{"model": "image classifier", "dataset": "Sentinel-2 satellite tiles (TerraMesh)", "train_examples": 36250, "image_size": 32, "crop_scale_min": 0.5, "horizontal_flip": true, "targets": ["main land cover"], "num_classes": 9, "arch": "mlp", "layers": 6, "norm": "rmsnorm", "norm_position": "pre", "activation": "squared_relu", "mlp_ratio": 2, "inner_norm": false, "moe": "top_k", "drop_path": 0.15, "num_experts": 8, "moe_every": 2, "expert_mlp_ratio": 0.5, "shared_expert": false, "width": 256, "experts_per_token": 2, "mixing": "mixup", "loss": "cross_entropy", "residual_init": "scaled_by_depth", "optimizer": "adamw", "lr": 0.0012, "beta1": 0.9, "beta2": 0.99, "eps": 1e-08, "grad_clip": 1.0, "steps": 40000, "batch_size": 128, "epochs": 141.2, "lr_schedule": "step", "warmup_steps": 1200, "weight_decay": 0.2}
Rows from block 3 of a small image classifier, named by matrix and row number. Rows with one number within an expert belong to one neuron, the router's apart. Each number is 50 + 10 x the weight over its row's rms, rounded and kept within 0 to 99. All counts start at 0. After the name is the row's rms in percent of the matrix's.
Before each expert's rows are labels from the 100 images, of 14976, where the router gives the expert most weight on average: "responds to" is what is common among them. Only what is clearly more common there than usual is listed. The data: Sentinel-2 satellite tiles (TerraMesh).
# router: router (model.blocks.3.mlp.router.weight, 8x256), inputs 104-155
# up: expert up (model.blocks.3.mlp.up, 8x128x256), inputs 104-155
# down: expert down (model.blocks.3.mlp.down, 8x256x128, transposed), outputs 104-155

# expert 0
responds to: water; main land cover: water; clouds
router.0 098:45 59 56 45 48 45 54 49 41 51 44 51 46 64 55 62 68 63 51 56 58 49 60 51 35 41 56 60 47 47 47 47 29 64 80 40 37 51 38 59 64 48 44 43 43 35 52 34 63 41 52 59
up.1 115:35 42 47 63 35 58 37 54 56 28 70 51 59 35 57 24 40 42 44 49 53 71 47 44 60 45 37 60 53 53 59 57 60 49 44 51 60 55 46 36 40 50 55 38 43 59 54 27 34 47 41 60
down.1 116:49 40 39 38 47 52 56 41 38 51 51 51 47 46 42 60 49 53 50 70 48 45 52 59 55 44 54 49 57 49 42 55 45 40 68 38 46 48 55 49 48 65 73 51 54 49 49 62 47 72 40 37
up.2 118:61 35 48 42 58 54 37 45 67 46 57 67 54 52 68 44 47 52 48 44 59 52 55 39 17 29 51 57 51 50 43 61 49 43 40 59 62 44 37 51 54 40 37 54 27 37 55 47 43 35 29 58
down.2 127:36 57 59 50 48 52 69 52 55 50 45 28 49 58 30 49 46 60 41 48 40 44 58 57 48 49 46 41 66 45 43 62 47 55 61 40 48 56 64 48 44 54 54 60 54 56 48 41 66 61 58 57
up.4 110:46 49 57 63 49 43 56 49 37 49 55 62 46 46 46 58 41 41 53 51 46 39 50 46 36 59 45 48 39 62 61 37 50 35 63 43 33 38 51 66 49 46 57 58 39 62 46 21 46 48 57 48
down.4 103:40 62 35 52 50 52 51 51 84 47 43 40 55 49 59 49 60 50 50 26 40 48 46 57 36 39 57 51 52 33 47 56 45 69 28 67 61 61 56 46 43 56 36 41 57 41 58 63 47 49 50 53
up.7 125:56 47 36 46 59 41 41 45 52 61 46 66 52 53 51 33 62 52 51 56 44 31 38 43 50 49 66 56 55 50 32 59 58 55 38 56 64 59 49 44 36 32 41 47 44 48 52 43 28 42 55 54
down.7 133:44 52 72 53 53 55 81 42 62 44 50 31 46 60 63 51 37 42 32 45 44 50 52 49 45 41 42 54 64 43 51 63 46 57 71 50 48 40 55 54 49 48 51 57 68 54 52 48 51 58 42 49
up.8 105:43 43 42 48 40 52 48 37 43 36 48 67 44 42 59 42 54 43 42 55 57 65 56 29 54 38 49 45 50 42 46 57 50 41 64 46 44 32 51 40 45 51 36 56 40 54 57 14 45 40 46 58
down.8 116:46 40 54 52 50 69 63 58 62 52 59 49 52 48 38 66 46 53 56 43 34 45 64 70 32 48 37 40 56 61 41 55 37 38 29 38 53 49 49 65 49 59 58 51 52 52 42 59 51 57 40 45
up.9 176:52 60 41 60 60 68 50 60 71 53 54 35 50 40 43 50 49 61 65 28 53 48 52 44 51 35 44 69 43 52 35 54 49 55 27 56 52 51 44 55 39 53 32 52 45 39 52 61 48 31 45 50
down.9 181:38 60 55 60 42 39 54 39 61 68 48 41 47 47 52 49 52 48 54 31 32 39 60 74 34 56 61 58 67 40 68 32 29 64 58 43 57 61 39 51 38 62 47 40 44 44 38 34 58 51 57 47
up.10 123:74 55 49 44 68 48 42 46 58 70 47 48 50 60 30 48 45 56 63 33 49 45 55 69 56 52 55 60 48 42 51 55 34 55 51 61 61 59 52 52 58 50 36 36 64 40 59 59 64 35 55 49
down.10 124:46 54 50 46 33 60 51 49 39 50 57 42 45 52 38 45 42 42 46 70 51 59 39 69 74 57 42 49 55 52 62 51 51 58 62 60 48 51 40 28 38 72 59 49 49 48 53 68 54 70 54 49
up.11 111:24 40 47 59 41 57 37 68 63 47 63 56 62 51 57 34 52 45 34 48 42 65 56 64 46 46 32 55 55 53 56 62 47 54 47 44 61 59 39 47 42 47 53 45 32 54 47 23 44 50 33 57
down.11 110:55 38 46 41 45 54 53 37 34 44 46 58 49 27 53 47 42 54 60 65 62 47 31 40 62 44 64 48 57 44 52 42 54 39 45 56 45 51 64 43 43 62 64 52 65 48 62 67 44 55 46 48
up.12 119:46 57 45 41 63 53 32 55 55 60 58 58 65 53 49 46 48 52 47 42 63 62 38 52 51 43 47 51 44 41 48 62 49 48 69 52 62 60 36 63 56 40 32 53 42 41 70 52 66 32 46 71
down.12 139:28 64 63 61 43 58 41 57 38 55 66 45 45 57 39 41 43 52 52 47 39 55 47 49 40 65 36 43 52 57 60 41 59 58 43 50 47 50 46 65 46 55 53 57 52 54 41 53 52 48 55 59
up.14 146:55 58 51 39 61 42 66 56 39 36 44 41 50 64 52 74 61 58 39 61 71 41 50 41 55 48 54 54 43 65 43 40 54 60 50 37 26 45 53 40 65 33 53 57 50 48 50 53 48 50 56 32
down.14 142:67 50 39 28 63 55 45 54 48 58 48 46 54 57 45 62 46 62 67 50 63 39 58 61 51 41 52 38 45 47 34 41 49 45 36 46 53 53 59 47 65 38 54 56 47 50 39 54 51 49 44 37
up.15 038:55 51 60 55 54 64 53 62 55 36 58 49 53 50 44 67 52 52 43 33 60 57 39 45 50 45 39 54 67 51 43 50 60 47 32 66 50 36 39 54 57 39 50 52 34 56 57 44 40 44 45 48
down.15 031:56 42 44 60 49 53 56 31 57 64 49 51 54 38 42 28 55 33 63 38 52 53 47 49 50 48 48 44 56 51 35 46 38 51 40 57 60 48 47 61 29 51 37 61 62 45 53 59 36 49 44 59
up.16 173:39 43 43 58 40 61 53 36 78 65 58 48 34 34 49 45 58 52 57 39 60 38 54 47 38 59 66 38 50 39 53 41 54 38 49 48 76 64 42 53 28 58 44 41 51 29 37 40 29 47 59 63
down.16 179:41 49 57 65 49 51 58 51 61 59 51 49 48 35 45 56 55 58 65 33 34 37 66 66 33 56 51 54 55 54 59 30 35 50 36 38 38 43 48 60 38 59 56 56 49 46 34 39 50 48 50 49
up.17 169:54 28 54 67 34 51 53 53 59 41 55 57 52 32 47 38 37 41 41 41 43 53 36 62 54 39 44 47 57 45 62 53 47 33 50 59 56 35 48 50 34 61 38 60 43 65 64 46 29 40 37 43
down.17 173:49 50 64 33 51 26 59 61 54 71 46 37 58 49 31 68 42 49 52 46 61 33 40 58 47 51 46 46 42 48 46 45 49 38 46 48 46 53 51 53 65 41 47 56 61 48 53 61 57 50 60 33
up.18 139:57 51 42 68 67 50 32 58 49 36 48 53 45 45 48 55 58 65 53 48 55 54 54 33 47 47 54 47 56 55 41 51 52 46 52 45 41 38 56 44 49 34 47 49 33 55 45 57 57 37 54 58
down.18 141:54 47 53 53 28 58 63 45 46 52 55 43 50 36 66 37 39 45 49 48 46 47 49 51 61 57 36 58 64 51 60 46 42 49 69 67 61 52 50 35 27 63 62 46 62 60 56 44 37 67 37 40

# expert 5
responds to: main land cover: water
router.5 112:67 58 42 41 55 53 65 37 58 51 39 49 58 44 35 51 58 59 55 57 57 43 47 46 61 64 66 39 38 48 52 34 40 45 43 53 69 58 61 47 38 53 50 54 70 40 50 60 42 65 70 42
up.0 206:52 53 49 39 41 48 65 34 55 45 43 54 39 60 60 44 50 39 29 56 45 51 44 51 63 46 67 53 55 60 38 68 45 60 71 51 54 58 65 43 47 54 37 42 64 45 61 47 44 55 50 52
down.0 176:55 56 62 37 44 58 36 59 41 37 63 47 58 36 42 46 52 52 63 55 67 59 36 39 63 52 28 52 30 58 66 37 53 46 50 61 38 56 39 38 50 50 63 51 51 41 55 76 48 58 61 53
up.1 091:37 46 50 48 32 49 56 54 63 41 44 56 60 51 67 39 38 35 38 53 43 56 44 65 58 37 50 60 59 50 51 53 43 58 64 57 52 57 51 43 36 66 44 56 42 47 60 28 37 58 40 45
down.1 092:51 49 54 34 56 48 40 58 55 41 55 75 41 52 36 50 36 40 47 46 64 60 39 36 50 44 30 65 58 54 47 48 58 33 49 68 37 48 37 55 53 40 34 50 39 63 58 54 52 46 42 51
up.2 021:31 33 45 50 62 53 35 60 40 43 42 51 51 64 47 55 55 46 35 53 56 61 58 44 60 42 51 51 67 46 40 60 61 43 47 41 46 47 41 44 60 39 59 53 31 57 64 16 59 52 38 47
down.2 015:26 44 55 48 57 48 50 48 50 61 54 56 40 74 43 71 51 58 48 47 39 47 66 61 37 60 59 55 54 45 43 53 43 55 44 33 60 49 30 63 65 52 63 48 41 48 40 49 48 58 43 37
up.8 116:36 52 68 53 44 27 53 41 47 65 36 35 53 51 48 52 49 53 52 45 51 43 42 62 54 57 63 44 54 33 62 43 58 50 57 43 55 68 35 33 59 47 60 39 59 55 49 49 66 67 58 43
down.8 103:29 67 44 62 34 65 46 74 43 45 54 44 33 43 63 42 49 62 59 49 38 57 65 57 49 53 33 47 35 58 61 47 37 48 51 44 52 38 41 59 37 66 53 44 45 67 33 54 39 54 57 65
up.9 175:64 52 55 45 52 59 58 50 32 28 59 50 67 43 42 57 47 46 51 54 57 54 32 36 57 54 48 34 47 56 49 44 52 41 37 66 41 33 60 61 47 55 57 67 48 72 59 57 33 53 51 32
down.9 183:30 65 58 68 53 57 69 48 62 49 53 41 52 59 56 34 56 45 44 26 40 62 59 45 30 49 35 48 40 49 53 55 62 67 42 43 54 39 54 66 39 48 40 58 63 59 46 43 37 43 59 62
up.10 028:30 30 54 52 43 52 53 52 60 53 53 52 35 56 62 38 46 22 48 43 49 48 55 57 51 53 50 64 62 59 62 47 63 52 47 50 51 56 46 50 44 53 62 26 49 38 38 29 53 59 40 50
down.10 021:53 56 56 30 66 58 50 53 43 42 48 44 50 62 43 71 51 51 57 45 60 53 70 50 45 37 48 37 30 64 25 55 60 40 42 33 40 53 57 53 75 33 43 59 50 61 41 63 54 38 53 47
up.11 191:50 55 48 37 40 48 61 37 57 52 47 55 30 63 61 43 50 46 37 59 44 47 44 52 62 54 65 54 54 59 35 71 56 60 69 46 60 61 63 51 54 51 40 34 70 43 57 49 46 59 51 52
down.11 161:56 54 61 38 39 59 39 56 42 37 58 46 58 37 36 48 58 52 57 59 62 58 39 45 69 52 34 53 35 53 68 41 46 49 58 64 37 55 37 35 48 56 64 55 50 38 58 76 48 62 59 54
up.12 108:52 42 42 51 48 43 63 46 37 47 36 56 49 56 56 36 39 47 46 66 29 45 50 52 59 40 47 54 61 35 38 64 48 63 48 66 39 43 60 52 56 52 47 63 56 65 56 49 48 52 33 36
down.12 095:61 39 50 40 55 58 33 57 60 42 56 56 65 40 49 54 65 44 57 41 68 49 37 28 34 36 56 39 49 50 47 46 50 37 39 48 55 58 37 54 59 37 44 45 29 51 51 45 55 38 39 54
up.14 081:36 54 62 50 58 52 57 48 29 36 54 49 47 46 48 63 49 54 44 62 68 64 44 31 63 51 44 51 50 58 54 40 74 49 56 54 33 33 44 51 56 41 63 53 50 47 53 47 47 63 50 47
down.14 084:49 48 47 46 43 53 39 51 35 42 52 53 40 58 53 34 48 41 34 68 50 59 57 51 68 54 44 45 62 52 46 63 50 45 66 39 61 49 47 31 48 54 67 36 48 66 59 35 39 68 45 42
up.16 091:35 43 58 51 38 69 58 42 49 51 67 57 42 37 42 37 43 42 54 57 41 56 53 44 53 54 40 32 55 54 58 40 59 24 36 37 53 35 59 54 40 57 50 49 51 54 41 34 39 62 41 73
down.16 080:25 47 50 45 54 64 35 44 36 39 58 55 37 74 47 47 42 41 40 58 61 60 62 55 63 41 51 50 70 51 39 58 57 48 64 44 56 48 41 40 52 56 43 46 42 54 52 32 48 44 40 69
up.18 178:59 50 60 63 58 63 40 45 65 57 54 45 56 43 43 62 58 69 53 39 62 44 66 49 40 48 59 49 43 31 62 40 36 29 50 46 71 62 27 52 44 56 48 43 46 37 44 58 58 43 60 60
down.18 200:58 49 40 41 57 39 40 63 44 30 42 55 59 48 55 44 47 38 47 53 58 66 41 30 57 35 44 55 46 57 35 64 62 65 46 57 30 46 63 42 64 36 42 62 36 70 66 61 63 40 34 50
up.20 114:27 47 37 45 56 56 51 44 53 53 45 68 42 69 40 38 31 35 49 48 42 48 47 48 42 47 59 50 60 55 46 50 67 37 53 32 65 55 61 47 38 59 29 36 53 62 46 28 47 47 43 54
down.20 119:42 46 57 34 50 42 36 61 41 39 42 54 48 60 52 57 59 59 42 64 54 54 62 56 61 46 53 57 52 49 42 61 39 64 70 41 49 44 30 36 60 50 64 54 36 51 55 48 60 59 46 52
up.21 160:51 45 41 46 36 42 63 34 61 52 38 57 40 59 49 48 58 55 43 65 58 38 52 41 56 59 77 49 55 53 54 48 48 46 47 42 60 61 52 56 40 57 38 40 62 35 50 41 38 52 63 56
down.21 154:60 54 54 47 51 45 23 64 64 53 52 55 62 37 50 46 46 53 67 31 42 46 52 64 48 39 35 72 53 52 44 50 23 58 58 55 46 56 38 45 51 53 44 50 39 51 50 45 68 45 44 45
up.22 164:58 53 56 49 68 43 50 63 72 56 40 43 63 48 45 62 49 62 53 37 42 40 56 69 57 39 62 62 46 30 42 48 27 57 54 49 60 56 45 38 56 46 41 50 51 39 61 53 64 42 57 41
down.22 163:63 40 36 34 60 33 42 55 46 51 43 50 43 47 62 63 50 54 60 55 57 38 53 45 42 48 58 45 39 61 33 47 49 45 49 31 36 50 67 52 68 34 65 56 46 59 44 47 44 54 49 29

# expert 2
responds to: main land cover: rangeland
router.2 087:26 47 52 47 53 50 48 64 61 45 57 49 62 54 61 45 36 45 54 41 44 48 44 46 38 49 45 50 60 50 55 45 69 56 47 59 53 50 65 37 46 53 36 54 52 43 55 52 56 48 48 51
up.2 024:33 41 42 58 59 46 69 26 54 60 35 55 32 60 49 53 41 36 35 51 34 44 51 53 48 49 70 50 58 49 49 53 63 52 42 45 59 50 68 49 32 59 44 47 63 47 46 43 44 63 34 43
down.2 025:45 40 65 50 41 52 40 55 46 49 53 61 52 33 42 47 61 42 45 52 62 65 34 35 65 41 45 50 48 55 59 42 65 41 49 71 54 57 29 42 48 40 50 40 50 44 59 59 53 51 52 53
up.7 137:38 46 46 45 66 55 55 51 55 39 51 47 56 59 55 64 39 38 44 44 63 44 51 43 50 40 68 46 47 48 43 48 56 47 56 39 47 68 63 31 48 45 42 49 40 46 55 38 48 39 50 62
down.7 160:33 55 50 51 38 34 57 58 28 52 53 38 43 56 68 56 57 55 45 59 50 50 62 61 64 67 46 53 68 58 60 36 42 71 59 46 32 42 39 34 52 59 82 54 33 56 39 35 47 73 54 36
up.9 174:78 49 44 43 59 46 42 43 63 61 51 49 43 65 60 52 58 57 42 50 54 47 43 50 46 46 69 64 41 44 37 70 53 64 51 59 58 56 39 53 63 41 33 50 48 33 57 60 51 32 52 58
down.9 162:53 47 45 61 33 38 48 49 59 50 38 35 64 56 50 37 57 55 41 50 28 51 56 61 43 49 61 46 57 54 57 59 27 57 69 52 44 51 72 48 42 60 52 71 51 48 56 30 57 62 63 49
up.10 164:50 55 34 47 59 69 46 69 43 36 61 61 53 39 41 35 35 46 51 47 46 70 46 46 57 43 21 41 46 57 48 60 60 48 37 51 47 38 63 50 41 53 45 66 34 66 59 56 50 45 27 54
down.10 144:29 43 69 54 29 35 45 46 52 65 45 50 53 45 46 46 44 57 63 48 38 42 52 66 47 54 56 54 63 49 65 33 33 39 47 59 58 54 55 43 49 65 54 54 60 60 48 60 51 55 68 37
up.11 150:32 42 61 39 43 48 72 33 65 49 48 51 51 47 49 45 33 22 46 41 41 44 45 53 58 45 65 40 70 37 52 57 64 41 58 39 60 53 65 44 36 60 46 53 75 69 64 42 34 61 47 42
down.11 133:53 55 44 58 49 51 33 63 48 39 63 59 65 37 61 50 54 61 44 58 53 65 37 36 52 60 39 53 40 51 59 50 43 48 62 59 44 36 44 47 50 48 63 49 33 52 61 48 48 59 51 55
up.12 022:69 52 46 60 44 43 60 45 49 69 38 42 37 50 46 55 55 52 55 44 45 43 68 60 52 69 52 50 70 46 46 49 38 54 54 65 52 68 49 48 61 49 67 36 64 55 40 28 55 50 54 49
down.12 020:47 40 37 48 35 49 63 31 47 45 35 51 54 54 43 40 53 46 40 53 50 57 50 34 56 44 60 53 46 49 51 44 56 32 68 45 59 59 53 52 45 51 50 46 55 34 55 44 33 60 52 49
up.13 181:64 57 39 51 68 46 51 57 54 52 52 37 58 59 70 69 55 63 47 36 56 43 57 56 43 50 60 69 42 45 41 46 40 73 38 54 46 61 42 40 57 44 43 55 33 34 44 60 60 36 50 45
down.13 161:53 58 52 51 45 44 55 51 43 63 46 30 53 59 64 55 50 59 57 53 37 36 59 72 47 59 51 45 59 61 55 31 23 59 62 43 38 45 62 44 55 56 65 61 62 52 40 27 59 64 64 35
up.14 110:50 61 39 34 49 52 43 44 39 52 49 62 24 61 53 51 65 54 35 65 69 71 45 37 64 48 49 47 46 66 42 61 68 58 59 47 55 55 38 43 70 38 39 37 40 39 45 53 46 46 49 69
down.14 119:51 44 52 42 43 35 72 36 48 52 26 44 53 42 51 60 43 58 52 59 43 36 58 55 55 48 51 51 48 48 51 48 31 45 58 55 34 46 67 46 52 57 71 50 66 58 52 58 56 73 47 38
up.15 141:42 49 44 61 54 42 43 61 45 39 36 61 61 45 52 50 58 42 45 45 60 57 48 40 43 33 56 59 43 56 48 43 54 56 56 35 32 39 45 41 56 33 32 57 41 54 57 43 49 32 48 39
down.15 168:25 59 52 62 37 49 58 54 32 49 47 38 47 53 50 42 59 48 48 51 47 61 52 53 58 67 50 31 66 50 67 34 55 58 46 54 49 58 46 41 35 69 64 54 48 60 40 42 45 61 64 62
up.17 153:42 48 64 54 58 60 55 52 79 48 43 47 39 45 55 53 49 50 53 33 60 53 50 35 32 29 49 36 48 47 54 45 68 43 31 40 51 45 51 50 42 42 29 42 43 42 39 54 64 36 35 68
down.17 131:54 51 51 42 43 39 49 41 47 55 44 63 47 25 44 64 61 65 73 49 47 39 54 52 43 66 55 46 44 59 46 29 40 36 33 57 46 48 39 55 53 53 62 49 59 54 45 89 42 53 67 41
up.20 138:31 40 58 68 32 30 50 44 56 49 48 48 60 35 55 32 36 31 50 39 33 51 46 48 45 47 60 44 73 38 62 52 65 39 62 39 50 40 61 47 35 53 46 53 66 81 60 36 40 52 54 42
down.20 128:57 48 51 58 56 65 52 61 66 46 62 57 61 48 50 53 51 61 31 53 48 57 44 38 46 54 39 40 46 40 51 60 43 41 63 47 61 43 44 49 48 43 57 56 32 50 56 33 35 66 40 51
up.22 182:38 44 56 27 45 55 78 36 76 55 47 46 52 45 51 47 35 31 55 40 44 38 44 60 52 42 54 40 57 39 48 53 55 53 50 48 63 55 66 45 43 58 44 51 75 55 61 49 40 62 38 46
down.22 161:57 53 53 58 51 41 35 51 46 41 58 54 52 31 67 59 58 62 54 54 55 52 43 35 41 62 53 54 37 56 55 40 45 46 53 51 34 40 36 52 54 41 64 43 40 45 48 54 51 51 61 49
up.23 121:48 44 57 56 49 59 76 26 42 42 58 50 31 56 68 66 47 41 29 61 61 59 70 49 59 51 56 56 58 46 54 50 49 56 56 49 48 39 38 34 49 50 49 40 56 44 38 52 31 55 40 54
down.23 121:37 53 51 39 39 46 29 72 31 54 50 66 46 43 44 48 34 48 52 62 63 55 45 45 68 58 33 58 55 62 61 32 50 45 61 46 55 58 37 46 53 51 66 38 33 63 58 41 62 67 39 41
up.24 155:42 49 55 51 49 27 36 52 67 56 41 52 60 39 64 46 53 60 49 33 42 47 57 56 44 46 60 59 52 24 47 48 46 63 36 58 60 58 37 36 46 51 44 42 43 53 50 51 54 54 53 33
down.24 135:50 53 50 58 58 58 51 46 47 60 61 57 42 42 57 50 49 50 63 46 52 43 52 50 42 57 47 48 43 49 60 15 40 41 45 35 56 43 50 58 48 49 53 42 62 48 30 35 40 44 57 45

# expert 4
responds to: snow or ice; main land cover: snow or ice
router.4 140:58 45 56 66 46 51 47 46 56 46 52 75 53 33 43 46 41 39 42 47 37 56 45 51 56 47 48 46 38 41 61 58 43 36 39 50 51 38 43 54 38 62 39 54 45 66 59 71 40 40 46 46
up.0 032:56 66 52 50 42 39 55 50 35 60 58 42 48 48 41 49 42 56 73 44 46 41 55 56 50 55 29 60 52 63 51 24 42 56 65 62 41 42 54 53 59 49 52 61 55 56 35 39 46 43 66 48
down.0 035:53 60 41 41 58 68 39 38 49 44 65 58 51 57 66 54 60 51 49 43 61 62 59 33 39 56 49 49 63 50 39 57 55 64 54 54 57 56 25 59 60 39 45 38 30 35 47 39 50 48 34 69
up.1 161:49 59 48 49 66 52 63 45 52 35 29 43 51 71 52 60 45 45 44 47 62 63 54 42 44 40 63 50 53 48 48 44 54 59 44 48 28 59 74 37 48 43 43 54 47 47 51 49 74 46 48 62
down.1 173:53 51 56 34 43 41 37 41 46 58 68 50 46 50 57 49 62 60 47 62 58 46 53 45 62 55 46 51 69 54 47 51 37 48 67 50 60 46 26 46 61 48 52 42 51 48 49 37 28 59 57 44
up.2 145:39 38 38 64 34 50 57 53 40 55 44 43 56 49 54 37 46 38 40 51 39 49 42 62 56 59 51 59 74 59 62 51 47 63 52 60 41 51 52 55 34 63 71 48 47 52 50 53 44 69 33 36
down.2 126:49 47 59 54 43 47 57 40 60 61 36 49 49 49 39 49 49 41 60 31 41 42 61 69 53 35 55 53 60 41 57 46 16 58 64 59 54 50 50 51 41 70 37 59 46 56 52 38 55 43 42 62
up.3 161:46 38 45 55 39 34 55 50 42 61 43 46 45 47 42 37 51 45 64 61 34 37 62 67 50 45 47 67 61 69 42 46 45 67 37 59 43 44 72 53 47 53 53 55 62 49 38 52 63 49 59 41
down.3 142:34 52 54 51 47 53 55 42 49 70 56 51 43 60 50 53 48 52 56 46 39 44 58 73 53 49 46 52 66 44 64 31 21 47 65 43 57 52 40 50 51 72 53 57 35 52 47 31 43 50 43 48
up.4 116:65 60 53 45 80 44 53 24 42 54 39 49 35 74 50 59 42 46 46 50 57 52 57 44 50 49 62 57 48 52 41 47 45 55 59 49 45 43 53 38 58 30 47 38 44 45 46 45 61 46 47 58
down.4 129:39 64 56 40 40 42 53 57 44 50 65 37 46 61 49 65 60 57 30 63 48 41 61 55 49 62 43 39 64 58 53 58 42 50 67 46 48 51 43 48 58 57 70 45 54 53 40 43 43 84 55 30
up.6 139:54 55 63 37 49 36 59 37 51 68 43 49 51 43 44 64 52 65 71 45 51 31 65 67 36 57 47 55 48 47 43 30 36 58 46 42 40 56 46 58 58 50 57 44 70 36 39 44 56 57 69 48
down.6 160:44 44 29 52 38 58 36 59 46 43 62 37 45 34 67 38 51 38 65 49 45 54 53 53 52 44 41 43 60 54 54 42 42 54 50 49 65 58 61 49 40 62 57 38 35 64 49 52 37 47 36 64
up.7 138:37 76 40 49 72 55 40 58 38 51 52 39 51 63 36 50 40 52 52 50 57 59 46 38 50 50 42 57 43 56 42 44 58 57 64 39 45 56 67 34 54 43 46 51 45 41 57 41 68 43 51 67
down.7 154:38 41 61 51 33 59 52 45 39 56 67 51 45 39 68 49 48 52 48 49 50 47 60 47 55 55 46 56 68 50 59 40 46 48 50 44 61 48 34 45 45 55 63 43 39 41 46 35 30 60 36 44
up.9 177:64 57 37 33 65 42 46 35 52 62 42 57 52 70 53 48 65 48 44 57 54 46 46 49 51 50 64 59 42 41 34 52 45 65 59 55 57 46 37 60 64 37 41 52 45 37 53 59 46 42 52 55
down.9 146:34 46 65 56 44 58 40 70 52 35 62 37 57 45 52 43 43 51 49 43 49 61 43 35 38 54 46 31 58 55 59 49 60 48 55 52 53 58 62 51 42 47 57 55 46 64 51 52 56 57 56 71
up.11 159:40 61 56 43 55 49 42 53 46 60 36 43 59 51 36 46 62 62 51 49 56 60 60 59 50 47 36 60 49 65 21 51 49 62 55 43 33 54 41 43 66 33 48 50 47 49 44 49 69 49 55 50
down.11 146:33 44 53 48 52 49 54 47 66 44 58 55 49 49 60 45 42 47 61 35 44 44 51 41 28 50 57 36 54 44 46 48 53 43 33 42 63 55 64 58 44 48 42 54 61 54 48 48 31 41 49 66
up.13 049:38 32 52 50 61 46 66 40 61 62 38 51 37 59 43 69 50 53 55 47 44 31 56 57 36 66 67 50 68 41 43 54 61 46 45 48 53 48 56 62 46 50 75 47 55 37 40 42 50 67 40 33
down.13 045:58 47 44 38 50 53 32 70 34 55 58 37 45 49 63 55 49 46 54 62 61 55 46 49 70 45 42 37 49 65 42 42 53 39 54 52 45 52 52 27 56 54 62 55 37 59 53 51 46 57 47 45
up.14 121:52 48 35 52 49 52 65 64 54 49 48 43 45 56 46 45 55 62 65 54 52 34 52 52 42 49 37 55 52 52 36 47 56 72 41 58 52 54 61 57 60 32 46 49 49 26 47 43 58 46 44 59
down.14 104:61 26 77 45 38 44 45 52 52 54 45 36 63 41 39 45 67 55 57 54 57 54 52 49 55 36 55 48 67 47 55 43 37 47 53 65 40 49 41 44 46 60 56 66 56 46 52 38 52 52 52 47
up.15 150:44 34 28 54 47 31 60 50 47 39 38 42 56 53 59 50 62 54 59 61 47 36 61 52 39 57 64 48 66 50 46 36 56 59 43 53 34 47 70 55 44 34 53 54 52 40 45 40 48 44 62 51
down.15 157:32 44 63 56 59 66 36 61 55 57 49 41 60 60 39 42 52 45 53 34 45 64 57 59 45 35 50 64 68 46 48 58 49 55 48 61 58 60 35 53 43 62 47 51 36 51 56 38 62 48 35 69
up.17 012:46 47 48 31 62 52 48 60 39 58 47 49 47 70 42 67 48 60 38 54 68 48 48 46 50 59 47 57 81 48 37 49 69 49 49 58 52 53 49 54 63 39 54 48 51 37 50 21 52 59 44 49
down.17 008:40 33 61 58 36 26 69 52 54 51 46 49 47 37 45 44 25 51 43 57 43 48 39 40 57 38 45 61 45 56 53 45 50 36 67 42 40 54 51 55 50 46 49 47 67 46 59 58 49 58 58 51
up.19 042:49 49 45 40 52 46 52 49 42 49 42 39 49 70 46 54 43 42 62 50 53 55 63 48 50 48 58 40 72 56 36 44 64 45 53 46 42 47 69 59 72 45 61 53 70 57 35 35 47 60 49 43
down.19 027:57 57 48 28 57 47 65 50 46 44 47 64 40 55 50 53 52 33 62 62 61 37 59 37 45 54 70 52 45 72 37 43 53 43 45 42 43 78 55 60 60 37 59 41 50 45 44 49 46 51 59 62